python train.py --model="contrastive image-text model" --dataset="photos of plants, animals and fungi (iNaturalist)" --train_examples=38949 --image_size=64 --crop_scale_min=1 --horizontal_flip=true --rotation_deg=5 --tokenizer="word" --vocab_size=2724 --loss="softmax" --embed_dim=128 --encoder_arch="vit" --encoder_norm="layernorm" --encoder_norm_position="post" --encoder_activation="gelu" --encoder_mlp_ratio=3 --encoder_head_dim=32 --encoder_fused_qkv=false --encoder_bias="all" --encoder_qk_norm=false --encoder_parallel_block=false --encoder_inner_norm=false --encoder_drop_path=0.15 --encoder_patch_size=[8, 8] --encoder_conv_stem=false --encoder_layers=12 --encoder_width=256 --encoder_positions="learned" --encoder_pooling="mean" --text_encoder_causal=false --text_encoder_width=128 --text_encoder_layers=8 --text_encoder_norm="layernorm" --text_encoder_norm_position="pre" --text_encoder_activation="star_relu" --text_encoder_mlp_ratio=4 --text_encoder_head_dim=32 --text_encoder_fused_qkv=false --text_encoder_bias="qkv" --text_encoder_qk_norm=false --text_encoder_parallel_block=false --text_encoder_inner_norm=false --text_encoder_positions="learned" --init="xavier_uniform" --residual_init="scaled_by_depth" --optimizer="adamw" --learning_rate=0.00078 --beta1=0.8 --beta2=0.999 --eps=1e-08 --max_steps=10400 --batch_size=256 --epochs=68.4 --lr_schedule="linear" --final_lr_fraction=0 --warmup_steps=2080 --weight_decay=0.3
Rows from block 4 of the image encoder of a small contrastive image-text model, named by matrix and row number. Rows with one number belong to one neuron. Each number is 500 + 25 x the weight over its row's rms, rounded and kept within 0 to 999. All counts start at 0. Numbers have three digits each.
After each neuron's rows are labels from the 100 images, of 14848, where the neuron reaches its highest value: "responds to" is what is common among them. Only what is clearly more common there than usual is listed. The data: photos of plants, animals and fungi (iNaturalist). In brackets: how many of the 100, against the usual share in percent.
# fc1: MLP up (encoder.blocks.4.mlp.fc1.weight, 768x256), inputs 0-255
# fc2: MLP down (encoder.blocks.4.mlp.fc2.weight, 256x768, transposed), outputs 0-255

fc1.550:509496540506524484483512479534526524495461502531487496494501505476442522451497517497479506531487568468473483510564470498492455542503512595497487517463492510560472512513483470489496481458494541472511516517453492509518518501504471473538501508518480526499483521512517543511477502493493515523508538487490507477499462503435450501470516488500526479482515477521517560525505462485482498532511531449524478504506517500510502500520475501489472485473513504496502476510506531508495495523498522470494502469527476498500520557532472486492467467537507518477495491486509507501485504488461560514496513480518474496445537500496503527506501466497431536492520482497492515502460475563495515488507476533508480512483517463529477503440506469507475468491516471497513522480497539512471503500532531
fc2.550:490480541498538516486476517487466522487512528479490462510478502520496490448492515555472514439509493475492485476518509467488553505471486492460536527509485487521480486520489485499528454480492520472511485530493537530511489499508472528526517502488521551474448533472527527475505496487460481499484513486499537466507498449540520508475496489498490475570459486526487469540483504523497507551492480561485510489489505517495556478489502437567545474501518500543507457513475509512509497468511497508478463535477508539543495488490465482527510496530481511503525550527508541501503544513486532474496477467491494513529519490505456550519485475475522494499483483508489527488540487478492467503458510515548493496498514504478512500474494488517478496507530463508453495463508512494506463520475527
responds to: class Insecta (66 vs 29.2); phylum Arthropoda (66 vs 30.8); order Lepidoptera (31 vs 13.7)

fc1.219:494522520459501491523482493499500515452461493502510535470530499487498481514522495481501554483501497513511503515542515479539511509516491500483506516513487486497505492539501528478489491495471502468483494491554536486483478496467503478526528478457550531522458558508479498473457528476495489488499527512480488475482520486508524424471509519446481512532464531474459497467551508484489480522539499508469534519484561523541473519521473512500517518531518549488510538519493467491493501472558505504523473468551521469553517514533502490518485460520495500477523486537514530517503503503509495483468551486483482516480530525477521507481498466472476513458494485523527534513485510506497513497489520506497462521494476479484531494478489471530445476474441480541556475478462528506469485480526510
fc2.219:464505528510542469483509464513531486439501479508489450474503504498499489503468528537485484475490535470488503544495491518502491514519503523498525510495472512514482515489484484537511471468489510519467541493464504499511520454523545484501506499492524519453465486449547509483470560451443542490478534514504545486485505466456447554495521476510525509538539451473501519540500496520499514510481485489495458503482531531486495522472510483514516455510498520575516516471467499498512514517474520492500502501556482519496499525482491522541474479469442512497483513516548526483467533508504486483503505492505515523487504512506497523524535508513520509473524520497516504528482499473557450491522500536528500530486492465505484519460463471500505520494527557476482497472509471497452498522498509
responds to: phylum Arthropoda (77 vs 30.8); class Insecta (75 vs 29.2); family: Nymphalidae (25 vs 4.6)

fc1.73:492492497485488477507472509552468526481508506463536506487466546442483467497494488481510499527512539497499482482519484513518477535488527479477503521497544520487496497485472508462500503486528536512505522460476480518498462462483549501546523453501507545498481529493486504488480492489492486518471483481482486442476482497507492460519499528467497508515523498519517493450525508475511498483481501488469510478492547483480510495497444499498544517517495509566578526511494530490545515495519510496489479532524472542517519485493549478490556516527521507484489515500544483530547487500502469493512494472531491482495490525500497524511525540501459480493505453494463495505514486498512525508502526497544478489512471483545492525470503496500425458497497463551481475470545514499457426479516478
fc2.73:488531482472481516537513467476563468471513460490465516510514462520549572521492493482474516502523504488519505524462507539486516487520506477505475483529523491503520493548472514475488507522514524471466515498518479503448520524480465513485479504533481464511480492445521508484481495489507484457479478487464518487518524487487470524538484484466543480506514483446525495500493441514522459506512485487525509519522502495470514457517499539503489504502538547474492544510519500491482499475473497516505463499567480497456507512480509483496473485515515528508485497514505511459494525472485453523543517540463490518505491457475534463544487495466506524466515536504543512517463489488507484506482530500525506523516472482472554506495501514538521511506489539514551457533443528529498522511505474
responds to: phylum Arthropoda (70 vs 30.8); class Insecta (66 vs 29.2)

fc1.750:498549520479553491493509488497525541496448491455517475496514492482515481507511531473521576510509526499486482477500467508527506517480503459491533477547494493489504492499495514446536519518499496482503486542526550505540501469505547504476510533484507521455550522485506528516468513494449509446498478506489525476492454487506497506448496518496528503507484475499487487449522521532487486500541459456507512485468492527506522530479456516472508509492533451469585509521488466520508460474536486472534495484459518479529530490496511493502486499499488511483503470509503508522519506486471477492500536532501490507471509535574543447496529475505474467491504507449529482473551485538505520475485497501486498496472501501466506485514486517497478509502481513474553510512526475513502527509525499
fc2.750:511474501486464493476533501526447560546460551480518490462531478511476478501557505503545469511505522485452533490468508544456537494473461516499458509468461496505472522481514482502505505456497530477526453497510499485512510492491529512494478525461562529498495523479491485474509512511478511517476519491525537513474457514482490498499458471488524479517484521540526520503484511497527475484528487535538515476518487493502497475460511503504528474528509498517464428538529478537496470526505493525521486485513527511516465492500493476510431495491509471504472502458511510503525524487504493488489495528483522485486460472531525494501506531496440530480532487493511500481487481513512493521462515483473494561472479516458482512515493480488473526549514528491504476505517475513551531521541540
responds to: class Aves (88 vs 55.1)

fc1.572:514489503551509489480518474540501504488512534525527525501454459489501487501500533477467541500498525504514509494507471533488471547486510555526523536505506504544494463542486480488540465498465521500485554482498527494447464511530522471458511540520464504527491480444493500488472501505470491486480531498478508516490479521497452500482529452458498508523502504499518524521490508477477518542474514507520541504482505572572507474475505510494515514456516497510532487492495484519481538494552537495505511433473522453518546516486441490455497525465487506487506525487513489447475488543506512523471523521497462499486496493493486486503520488553452516451485502490490501490485491477478539451490490529533465493490490504498549471485506486510502523516497512491520521507503494490495495527536494
fc2.572:529489477530508490529502494507501501559497517490492520537541487490487505510484484432501473459513512488471477495527486527518501539459523486471458520499519443514534489498530516536560498490519512513488471497552481513501504514451485472495502508490538478475489502496531421513503503468421473497524486491536500518526490512469503506510514510469534470472438519516549459524502469481508481505521460474506519482502456494490519452515506533489476473493500528528527507523476507468496530541512532457477454510490497526487560470503507519474534534455492541478539512524503498498488493529506525505500485477497524492508440508480488537516524489512504527519463511490433496499522525503529531493484516504496508508476480502470475498483509456510480480486495517540528489493523518509513491493517550
responds to: class Aves (83 vs 55.1)

fc1.184:486485531459511500511467466502483503497461448483496491474495505476466469477462497504529546484489503521428491493506503458541547560540475504467537504525466552525516510500521487535467469519483485475511534527504557538457514538535524497501529510512500477499493503511525526509490521498459552474537479510487530457482507477490492522492510527499518480462521461483459475476509522518487502498505455474498487525467484507477514531494520495512532510504525498520523516498494465486487491467491505448522469472529508505555511523493535501491504556531522497480482517501514522487568515475454485495521504534486482516467491540535546484487505477513512455476496495501510492499492532471438485520512469497505446519517466485516483513467491484516470499448489494509539472481495485479488501506509477
fc2.184:524527506548510498534504471511459487488464496480563496508554478510529477529500502481512454523459467527474503495507494534525469496462511509498474512526527495480452489519478528530540486454491476530491484485479499485528500507535502551522518507470531499495527446519470417485523489504463489540524446474486515500516523511481502483488477503519519493467486508514527533489476543474485504478523489531527500510483454476534471471497498577460494527515525558516468477495479499470515456489511515495481481500505503512536507494488493459498488483524486488478474538483517490505502476532517541496464486545477492483534549491486483499550509466500503504518476536475494496495498488513464558533470517474493503519532549499501472478533504518484515476498466486517491502504487533456519489485473520
responds to: class Insecta (63 vs 29.2); order Lepidoptera (44 vs 13.7)

fc1.416:484520499522536478512473454534542520489468510461498541474475541520519486489559504480507499534509498469502522515540491483513523559504489479528501497508466522495500522479486485509505509495515524543483501485507508538479473494508518542469511510498528513524499522473511549456514552486470555496492542478474517497485496501503487460511460470470519497521511464507444475494518501535494509499492538486499527479464527497493514530484478447483513531476535523525526465489496435530461509516501520485502475488538534475502519516472525445485528480537510512425477507508488541466517474490521506477488500538534466498496486511557500468454482503487494419479485485497499482537507493505494493522528482500501495552486496465485515504484493502524505512514474516495492483501535542486501491486519433
fc2.416:516473526473514508509505510493525466517540477483521510480489520546532500483509439487527486500505510510515473496490489461508507494495466538470486495508475458457542511461494492530503524444469482487509476510549518478529528465511487524499540474510516551473510498526456471454523450525547499491498472492526521471519488502492540467483490487520468450499498511525484532539513524478512495490517449468460486519560485479505515496532487534458517476505487518445505488449427483495468521500484465481502481539509466502536473496518504514515461471526491508502487535484519520499487497507511507520520520505523530534497463482491531513495504485460488488589471500525483515494524530526519503481519517544483526505510475512517514472489528539480488501479458484510534534494501534486528488495513483
responds to: class: Aves (97 vs 55.1); order Anseriformes (43 vs 5.5); family: Anatidae (43 vs 5.5)

fc1.551:504519537494513493491507482517495525488522473497490506481496491498497506450459529471487501500484470518533503513489496487546514538540504521507445476527492543496483533509478492518505495512501488504481489482495566529483510502531511528460470538470558511537516511465510499466483522472503540450522530453469496501467501498529490520479479465508508484529505504503473460479496496495495505544500527500502485505500483547505500495464495468513522531497523513552549508518467454509463476490500537456501482517532523453520542507502473560512511474504505471466493503484529520529506512454504491535507482458512482534485469497506479537435501530498519456510502455471491476539513515517494504496485513513500490562456421491526502471523498461525513559480492530504488486475522466478477475516513507
fc2.551:555504500515474509508486439543513495500509476469482519462461499558519489485514529465515503511497492466527536484510522546508504466459514523480491552502518491482521487480488493484548495495490488454518487528525505494475505521455462501476496504430491473449502501476483541509513542517512466522471468545494518466512513534485563497530475510518529450534477457472519491485489495488488502471567482468532473503526474471482546497532474537474508473507499525476494474475476500463523523491507496489486469510504494497499509500519492508500550509553479515464476480497532504521533543503504512492528490530447557479514517501469519508518496480496539508525534533500544473502549523477487500482468462499491497531508498493501487521501464509500511493519448516491521505468520501487511478461491484
responds to: class: Aves (85 vs 55.1); order Anseriformes (33 vs 5.5); family: Anatidae (33 vs 5.5)

fc1.549:499507480481508452500493487459485565532486492474501516490482528517517491480488526453496535484482534517503493492511514513508489526492500513475487489508504524539492464527502542492506523506475479508497525458469562492501497479521494495498482439522493550519470507463501524483493522500526515477508504477451485479500473466493455482480520526450468531536508515497494495502552498510461464511479463465509550501489533539499501488447470485471534527498486490507549542511466527537518543495520500496475484464525499526488515480473494467494496547497493500527520482529502512492492514538481479533534516542527507485504482495521509538504520443517472420456478488513476462483506529520464514526464541478546481500509484493544454504487505515533480495531489486482476516456534504477491488508533529
fc2.549:445539460485517544480510473492464534501530486548457510546519476513513526511487487479512540514522474494510530487477513469526526489515527503490475508505438511541528468535493483511454529530500564465474493519494481498510509486535461520490515514502464443483491497483495551482487501471542515451489497520478473463489486489511527465472449519482534459510511484540512477489491482497468536488499534531541530485496511490459449505494476496486491523505523548474491512542508478510490514496474482462461469498563497496498487543513455494506476518519512505514531505504511490477513549475519507512515482510453509486498469462531497491512491509489548506454528490510496476499510437496511477519497490520490499524475473537509498530520509538519497480496487510493564541507499492534519504491505463
responds to: phylum Arthropoda (66 vs 30.8); class Insecta (64 vs 29.2); order Lepidoptera (35 vs 13.7)

fc1.208:506519502545524493468484514503509518451453477469489535501500522448528477526466517522488518500474485495500490490469443547571524495516519495523480469504489492518510489529483513488522500501493530517436459581495511509487519496536458518505500511498504524523496501521475512515462503492501461491555531502475520524518507491501482470478486475480503487489506479498455497531518479473481529552521516450495498510459485521528509501481471496489479477476519536466501573517440504481497485499499510499470483471562508521501553499508469530487476450519467508507472470509530514494485445474489512508516525512496497522517463477545501516484570465504476479491512507513517506495501502456507506499475494526507498492467486537489545502476479495532496519495476488460525521495453537531511540498494513
fc2.208:479520476479517483525483472499473496484492426512547508539526488456479490493522485508514511495482491464496498530466484507528467520537531498478530463477506492493540482498513498506510542524515526517442496481509538542510515486497508493487502485499492479497506450500456506482487542497496489501496453460513521449474487513503464479465508491527516469542487484532488483482529473528485493504469523478492526482532529527503495510453509484482505520525509522499494539528476468500532551475515536477449499527498467526509440536477461524500466514454482510498498544487525491502518507524530462538520497527483533509488501523510522488510475472484544495440500496486552525512515488503566528488539479524503546489531505491533530505500470462496477496454491432494518500505516483520521481533534485
responds to: class Insecta (64 vs 29.2); phylum Arthropoda (64 vs 30.8)

fc1.461:528506513521570508478496482495530527506514476470482502469520534521480525492475472464506535472494552468474481500531486481501525519532558523503488554532497499525489491488499471517488491508501522467515508525510481520522491519504543501498515479452562511503479509464507521493500526442480483511460518504495534481464510535508524505468528519519473496484495475500508479510515468451493543522511509540525519510481493501494498516486479509451505507502487499525493533511525469520474477532541515439494501448522486501532516461505517509510540469554477558506502495529540532475494505485483471496519502504545481469507502525487499508463487462521501496440474449433497534516516496508511514493478527501503447516503480442511498496446505461543489486485496462510507490478495513546462521505501474
fc2.461:498492517485498467505510492486501530516491510504512496466510485529494542481532497470495489541484515500469473508478492516519479471515513520434486484507452470513472467460482472484469564440512554501493509503496524496511525486504469523504516527513533492515479500450514550504490505529547477529461541510490518469491483510467462513488457470511476488503530520463502535491498501497502482486513474490531492487500490499496494543469471525526524520488513530445496531503459469490490493501482472458491496534535514474531486503529536439509466520546517505501479533481505430467495481518508560525529480462518456495477498514509489478510491495545502482545498504518515504537468479509514569511511482510460547514496521524536493524518513510490503484533520521486547533480536511490456534486507475
responds to: class Insecta (61 vs 29.2); phylum Arthropoda (61 vs 30.8)

fc1.36:529535499501529507506455472506514533502482497495506533483487522497500490496487546467492485522494486460535447520512514477529502518441501537515480542502488496537480537474490477526548518480469528555474535507531555477483462497488471487533474522479544528475504506468504517481470515500509499490509529468468526512512492483478464501491530493456481507543499469511465535450517515506479556547474475492469508550490492515506519508486479478468510521543537477507529501492478481525482486502497546478505491516479498488489531523500487551500516491506510498456485500495520506487511492496488488479463516506511441509472553517501492544452500510504459487512482487466469483461521521509497501443517520492544462494491477490545504482515489461463442499523494527520540487506473510488460470552503487
fc2.36:502460497521516496483518507535529508467525446491509481451516529493503481494497539518529535530486513505449463489501494478496513502515490503533517509514519529541466467476480490504478534489468528482491514496520488528513508536530491513504506511507517544525462530503510484470462554507494529495474455482483526470489509502495495449513530504485478510505557505520479540486485488492495516491516505493477529514516488495482487554495478484504486483527543516521483521497473512482484533507477501502507476490509481487474488578480487465502487533529479523506519501499523502514497518509506507456500519527515495456488511481521528484478529528529523513487574439433510478499503480491510472460529487502505465506495471475488467546435475535418507461513494507538506486456516453431506484508525493
responds to: class Insecta (72 vs 29.2); phylum Arthropoda (72 vs 30.8); order Lepidoptera (36 vs 13.7)

fc1.183:490467523502520507527471504526481563491493495511528529461466479476494497460471531487489533494447509478495458523487480522508495520470489533494515485476527486577480508519467502505545529476466545484465498485500528549505496468519504490555512512537517490492530487510489519481482484472493464462479488489532502517505489507438481490471480532469512492575489493514495484505495496486457505545483463450497472513510487513522497508500519509489488503513498504505512517485450526518518488481558495465489484436506489452554489510548505526489482519476487481476499474468536509493484462515541480479526475533477503548444530495485504491504520516468502481515511473506533519502541524523463472492470478544531456488502455495515540499488536478511469491495493473501514485495501529491520479511540508
fc2.183:509473491462506530480520468482510539521502468532464476508535495542444526496490479497498503496493492498567457521497498523460489512495485485510516499467533503544465537495513476458530495503484517503498497492494472512501482482530524513512522535518509520509463538475517508505533465475458565510523545520536477497490489488475512515455497489461514521509463506539467485516471487499459471506504520525503475470515493459508527468520506518537511507515458500468471497503513483553496475475516495430538500491444543490545493496469509477511501538498494453483468514518516510495448559507488531490483481461520508486517517472451477508506475504476486535503503452480471552526527512533494473538469490513465489506527494528519479522530493529521524492467539518517509458522499495494493530520493515
responds to: class Insecta (59 vs 29.2); order Lepidoptera (31 vs 13.7)

fc1.588:455534530538532500473522497483500513466494521524499509521531460510492487499457538506482496513505496475466485489492538448523533486496489503474472524496507477509485524523501498545507439511438545459514529539526484510466498500521482484487528552488499522477489526519477531507491493499514473511542517516511523512539462500498486497511501483488521480490505498481498517539476514475502541523523517498542476488470472480512487530516501468463489505493528507462464492490517458473490457521494507488512476482508503452511506481515485480537529519502485549507477443530500512490474472440469545493468482506442499536501501518520484484501494477494556487503517499476552475548486448486510507468494454506498479520428490509461525513514497492512531484530481547463550483469466516515524542495501495
fc2.588:511516494515444501521508503485545485505535478492471495523516512459517521512496480469524531497528498537509503496499486527472523541523533464519449472528494532474514487539498520443467513557510513493481492454464500498443489501504437472500498464519466476524509487488498524496488450501514500457499496487476477482551507489498521474503505517469512521511519540508488455518538490495515466489461521494484505492549549526477512475511498507504518532489483490457552551512516513515512535466510510475493515475512474525435502558479483496520452506492557493508495493507526469507479520538480469526516515491473514540509507454508525503510467522458508451498483520502499524503480529441471495474473527500558508485521464528487529463497526489519527488506491479505490503509470536499526481479485492
responds to: phylum Arthropoda (70 vs 30.8); class Insecta (67 vs 29.2)

fc1.44:506498543462503509533524534515470531494489455480472481470488499502545480518443511508520539501465520503527462536562523529493532532528527482533500518486501513509465543505486505464505503488462499471502497467515542517504499489487492468534514504479531524478486524508488476483453492505510505530487487505428486501487480503446501483518514504491522491518493496531436500482508499490492493517484477473498500525470468522510507508461461476490530513490519485497540539510516525533499514512488573481511463485499507490476488486513503524458508539534499495499512467512526535506521491490515538525498524509514460534465459509553544475452554521487534521486484504519491490538493479481501491493490494531503442518453496454512453478479471505536465460520502487513519469537544516485464469498498497
fc2.44:509509521514494506525490555519481496491485506517488496501482481496522522460464509475514526483486497491514519530489472501482536509497499513527481540523519479523533507487497470527442492541518512473495469495499474514564497517494511492517509484491517486519483502492499514495519513479534457520457508483524497504445479536559503483508500500483490505508505500514529519519489472454520447528497494464549468475501556477480523461501515505483453526487483501459500517511528553580481560481514530470461469482509513513492468485488542492455500518516489468506518505482493486495498484514491490539530478504573511494461498519498504498458506493512485468481472476489491478530478487482514498489443508478473531513515473546506477504451547510531497479486546472537463503518546463532438531470500506
responds to: phylum Arthropoda (70 vs 30.8); class Insecta (66 vs 29.2)

fc1.429:467523525468534505523425482514511541498482506496537494409490512461464478509503511496524469522500548503469505497504468472510541510478489530496479494518466513557470508538501512536502490473468526522484503478478517514456450502522542531490530521522482484475518561504503523509486535497500488513481487501505536478463497482470475483471525508468466494470529462478468510500517504520491527486499502492488483517501523497496477498503480493466508489491516514499542496488481480482483504514545538503524451493508487486498522535525528508499484486521517553486500529495493547467498489531507493508480489538543491505478494555514489508478531502523479510520519537515520473515508486481483498453534488535549467520511473422513498493462466458498476503503491495506519530451472535468521506500538441
fc2.429:459499483433524515531487467540533532490470482507527508464498511456477497503507536504497478518502526497444489482466484507508502503490498532495473493521464492521443490532463487538563506514467507505495559553514489512496517468512512527503482499480515517525516499503482520510465494494416488481484494504513532488539517512490446501495508494464514491521488496464486514478507505544479531552533474529517526494476521533571485495473475487501525479506538490517495469489478500482506445470507541493502483462498465482499510509517478518512497504490503525506509474494547522468500489510504452476499488573496486491477542524506510558468544507517453498467519472525514479514541476521502500504526508513525487536479493454488512493492476490541499516527488490497500513433478507496482463494531520
responds to: class: Aves (89 vs 55.1); order Anseriformes (33 vs 5.5); family: Anatidae (33 vs 5.5)

fc1.211:478492540461486455531523479508465514491536527528465508498461461504504509488505521447463473499462527464486509491519497494515487531505483518531428529511473490540499511479492476500468502510486501485489497514542536496496493457496496499485463512502509533490485483432501526509463515475529493487475518505517495526436488489516479510502495474476509511544467471491471478495507490507466535558475536501531517486510527494523515529497507495460495535522521531546499493497486497523469487509574545492466514500517551478484498541527481528473519499533513521480520493452487510469465491516503531499500509486496454538482512510485498495491519519503506518527462493516482505500480494482443505477501495507540445523464511461499504495451518488536529493477519508469486462503500579465493456523499538
fc2.211:511487473489506541507532510493537474484509517479506505541521467511559516458533508456532480495513522483471455514502500478492470496514488481487487461481509546498534475477489493518500497519498495515480514528550474503513535520484495505482491489490493497521498482532532474526506514529496541475486519523461518507487491544512512486509491497531504451538505488536532521520470463514529525510518460512482472519462527498489497474526519473517512515534496504511477453553556468468490476556468481470464498504527453490479457501505454528511486475503437482485458504552514509512529516479517501467516489467503528463504500521479512532536490452467503519466503485435543525511473515495492511491563457467482469499482493467488513508499506507469524480471501491555511506475518505550535508538514503
responds to: class Aves (84 vs 55.1)

fc1.190:477488577519490513492514475537506508526526499518507494492492508500469507514490557490496528535505552487472481503504517503505502537516509534523534535510521511538476471528489492515511486462504499436491533537482506499483472526511507460488507508469494549502511491477474518507430521493484490483484489493500505544501477478475491510493492461450496515508519482476512482518521497428495507523480521507532526502468514572535499550475514483439480474465503499503497516512496521475496464482516537497502496442503514495474499528533495490497525520507498494495518494502571491490466521510501535522519512521547497483512500477508486555474552483517523477494501489464512527476481477501507472497465483519523451516508449488520524528425494514464449516529518520482480489488506549511456511474521507
fc2.190:506495479457488508545513488494495499490532507490539551483533472493482467529511456482554448464494470491490503501471545462530520463512519541480480531545486461493473482558494488523503481492520482474466477461495518464501539499447496489495526490526473469503502478491480487501497506486483495464496469519564511498499538470530529519490505444500457470503455509514512481520488517490496511482490469523480531507474463503528497483509534532481474500482541503523505520484477503490531503485481490486489502504536470501507486485493539510535520491537480532520495524488490496515540549532547517483530517495515526497490500485512518512508541450483536527498511547563509477484485537471486453505485517524519536479554515483447523480505485482507528488493499510443506486459505473481549529491493472
responds to: phylum Tracheophyta (25 vs 7.3); kingdom Plantae (25 vs 7.3)

fc1.719:518544530492506497486455487484512560456482469510479531475475493514499499480509493466513531495499506523485460515546490509512532524489466492497491468502517488500488487502497471466535483529507490462472485475514583493513449496542479444495478466533472524505486518485493483463453503509497528474498465474532525500516474498488517471455494538438497522505470529519473494496533518488491540520495505503502529505513500507488525496487480454504500522511501474528506495460492545535531537497503504502486504463471535494519494523517484516461542524480518509495540459509505530449478500536496523513511470519487477510460506478500535532481469531469463523517515474549494503538515546533515499452513475502499481492462493493537518498498521517521487516537464452495519466537497493498453493512572512
fc2.719:447492501487493475468485528489480553531503525495507505532481492472541492490533475499459527505513512490534487462525509478490498529527472494478517531498478554515532480526499468453496525542514528441509512542496498514496499527481462500515506478474515490500470474473500525528507467489538517519521558498472484499474453491518554464483444501506516482506533486504521524503499522520487534502522493537521528462544537501487481517450467472460480488500485514478500490534502510529509521471493502496455469484489510495511503523480514525489492513518518478545548500481501468459485517443512512519495457522482495462537508502515547500514512493492509542510524472517501520473487483442519463504507524497504495506517443557542479498523506513465480482458489485500461525519497502561467446492517500
responds to: phylum Arthropoda (80 vs 30.8); class Insecta (77 vs 29.2); order Lepidoptera (42 vs 13.7)

fc1.66:497555527489532503524506474554482523492476505506492546496492500486512494497520548460529520475502498472511498502512499526491498499497476510548465525479476513501465518498532478509501506486484485498472532525517521491501495456502459529503461510505539544499499504448506508491509554468484519508508523487442493490490515477496489491499494495476507510550509498475455473520509511477496486576505502488566476515473539511487527502507453459480548488517507471529498496547493522542476480506500515503482484477492541460455511526522449529458539509504484532480566445503522550507516491498525515492479528519531495487490503524508522485458510488505515474486482475450522452537504473486497477511482498488522449505421467479499492511483499488502486538512489525493479485495525505471485445490534494
fc2.66:543531538489506475477512509479519530512476525434427515487468491517522493495520468465491534544482489513511560463489500488552512501487537488482458482462474520478485503519529429502532493472483503454499504504489546488491502524458495498485489451521495514479468501502492546493490501480568535504505504517465504477492488496510523472471458477492459524485506479525490520477540509474522479499534504514523485489503511481499537474482444490453538495508526526495484501549527468494485502501477510487484456527538518533533519476527511499519525471523535486478462513529503537504491478493465513492533514494455475483495479547532509522478530496471489506507477509503525537505519480538531476493526519530506503495489516525544490543529482529514478475486501511496548486464523468519502494454512500
responds to: class: Aves (93 vs 55.1); order Anseriformes (37 vs 5.5); family: Anatidae (37 vs 5.5)

fc1.110:522481545454533471484433517525504538477472509521485509482491501470526464491504518497483510517487514514484481490533454491529527518499551503466510476499514543513480494508508481501508484513453489518496505544487531515468492475518521482504507479486523516481490542464515545479472511507491512478523519472490517500496457500478453463451527515450512508526512494456484524474533518513485500546497487506496508509506539533492506484465479488467537513495514530507525544512438508494512501492550524459476485482477523481505532539526531512449481510510512547482551485506546531475491484533485507531474520543494456486442491503511530549510518518499481489513494504501521478479523532534516496481496525535518423510479459476523495494479451460501466520506471474507498481470512522496487474499545493
fc2.110:462486521467550473527448496524521540475492510525500511442472493469490507478504523523472521531513501514486490480506488517521487492510542528512496508518482510570446441518507483512508501503485513491522568538470483520468490480526490486503519499517504469516453540466535508519472487500482481498491485490472521483493487500464490477454526513480499487533484503459509485490548514480484518523495506508509530519489513506486479510470450510480549518489510532527535523504478495511502499483566521464480474522520516472512547525477491476448506501526490557507540490526542497459481476503502495545483492528499436498453485523529485539462525492502466465490529481467508491477499523486502491476526529541525454509481481485514496524470498479513482509527498478540473472461514518477477454504521514
responds to: phylum Arthropoda (72 vs 30.8); class Insecta (70 vs 29.2); order Lepidoptera (36 vs 13.7)

fc1.120:516494512547546462529490485515508514518505523502509526469469495505483527481509536462494483512515541483495479504508520483505536517536566526495489557485514541535463495518502493528487501475500473502523526484481533514491473526510523522490493508513517476482502528493521510524494555457498480518454525529450493462482509451504456485513483477505494480504492445510487471527489483476480519540545512509543506470468512472502548514532479517494502508514515512531493477537501456513519475475492505508505492445537519478530555520470500489516525471500504546439471520515526528496461503518499499484446516529527451479445489505481480518498475504558518483523523479452514498534482469519491527520522501499536483543473531482516472531468511447497477489500489532491482488508507482495473472468528474
fc2.120:487503498503488437493520507531546534498490496469503524506451520539501499493531509500544483546530511489482512440505522513516491461511523492495487498494504491497454537497509495511508512519511550513544525472516532459479544498508492553510480490496489506475438494493497509488515514503520507488490501504535543485523454478501520459486495458521497441530535459454524518550496459501491484481521479454492472503482477490485592463451485515456509520521480511486499477480483513479476490486527485498452453470491491493479508469516505497499506493533522468481511528486500509475481503515511529512540447474537489461497454488524565520519517494469505477514476507528528494497490488525474483524514491520506523517523454532561513511504511524470523500507533517478492523489481515511540490484516473
responds to: class: Aves (90 vs 55.1); order Anseriformes (41 vs 5.5); family: Anatidae (41 vs 5.5)

fc1.425:491490528422499496464529458544503528496482497493554512477516518462485495446500509488506489512501504515483524506509480465515559518478456513536498511516468544498535560471495517545486444472501513536486531488511514490493502497506519482473513490482512514479500532479468506494506541521498481503498512486510533511509458547495494473500518490508492505512542489476480476467521500491540514518472507465535543501525546519534520516510460480486507521477559539506521487513460466475507523500508491455495503517508485474497490478503534522472528499529514514468471476493519519510449528459496492496500498560515459479514522515549539512480504500549459484456504491500512494530556519503466499494496476490503499520457486478472488422445509487491514515466477524500462521488524512491485486530487505
fc2.425:473492537498449511511500533491531514503482441506521504473459487472532500490507492543522518513469493533513501471535463511477483492518471521459539501496539507474488475443474544458509496538483491464493509511512499476496564476515515523533492490531472539492454497554497456485501502491558479503504444485544494473499448484512543508486491521499505507520532510499500507539470497466512495492529490481473478551510483533496442511506479519502511501491483488456513522449435546510525506523481492540512484525498534463516484476506536519560525485496466468505546458502487507492545526536485496497513530481489489482509476500495548481539499516487486491512496518491492470440513508492489506484519470488467499473503506486491471534535524524488515485520493466494522525486490549494507495484514521
responds to: class: Aves (95 vs 55.1); order Anseriformes (37 vs 5.5); family: Anatidae (37 vs 5.5)

fc1.323:486526525516531503463525471457548483489477508542487517494531482527494523484460546486497519497480472467498489532530508447502517489537463525499495532519487506502506523514505494539510458481447532508458545545521541519462486504521486499507478542490486513510491510488494530509485549484520489471551507524528521514544465514520507509522496503484481478505473504508520506515509512526480531518530501524514497538483468529497488507505522482492485506522480483518458478485497436501510501519464476474505476505534523501514509491523457513517517510476520493494509445488493506523452479429493554506494486482430483493512500528532464447503506457487499520474544468483530482536445500492473506497491509531484473534447483510464520515518514477510512491524509525468494485487447526463518553527478499
fc2.323:523471472482456531505490505530544476543479513437499500499503520446491515507482490495504500498537476523532497490474469547470514503488536480500488468514511561492504508518495499494493518554479504501519456451510488537501480494497480507550504494505475491547500460474509550473505448470501506492475490528483462519499563525506512494515489522470533528491524529477498478489515505504467462508493487511519501511502533469499523455502484552497487524509454502484530542503543507517542475483508506486518525516498467511481461496488507460487448528499532486488504534515499501532488530505469454516515545553536530489518496440466522539530454522498481482500484475497471522508535509486497486512479553452531501499539474505509498465466491480538467497502465467504463482498472514494499490464489518
responds to: class Insecta (68 vs 29.2); phylum Arthropoda (68 vs 30.8); order Lepidoptera (34 vs 13.7)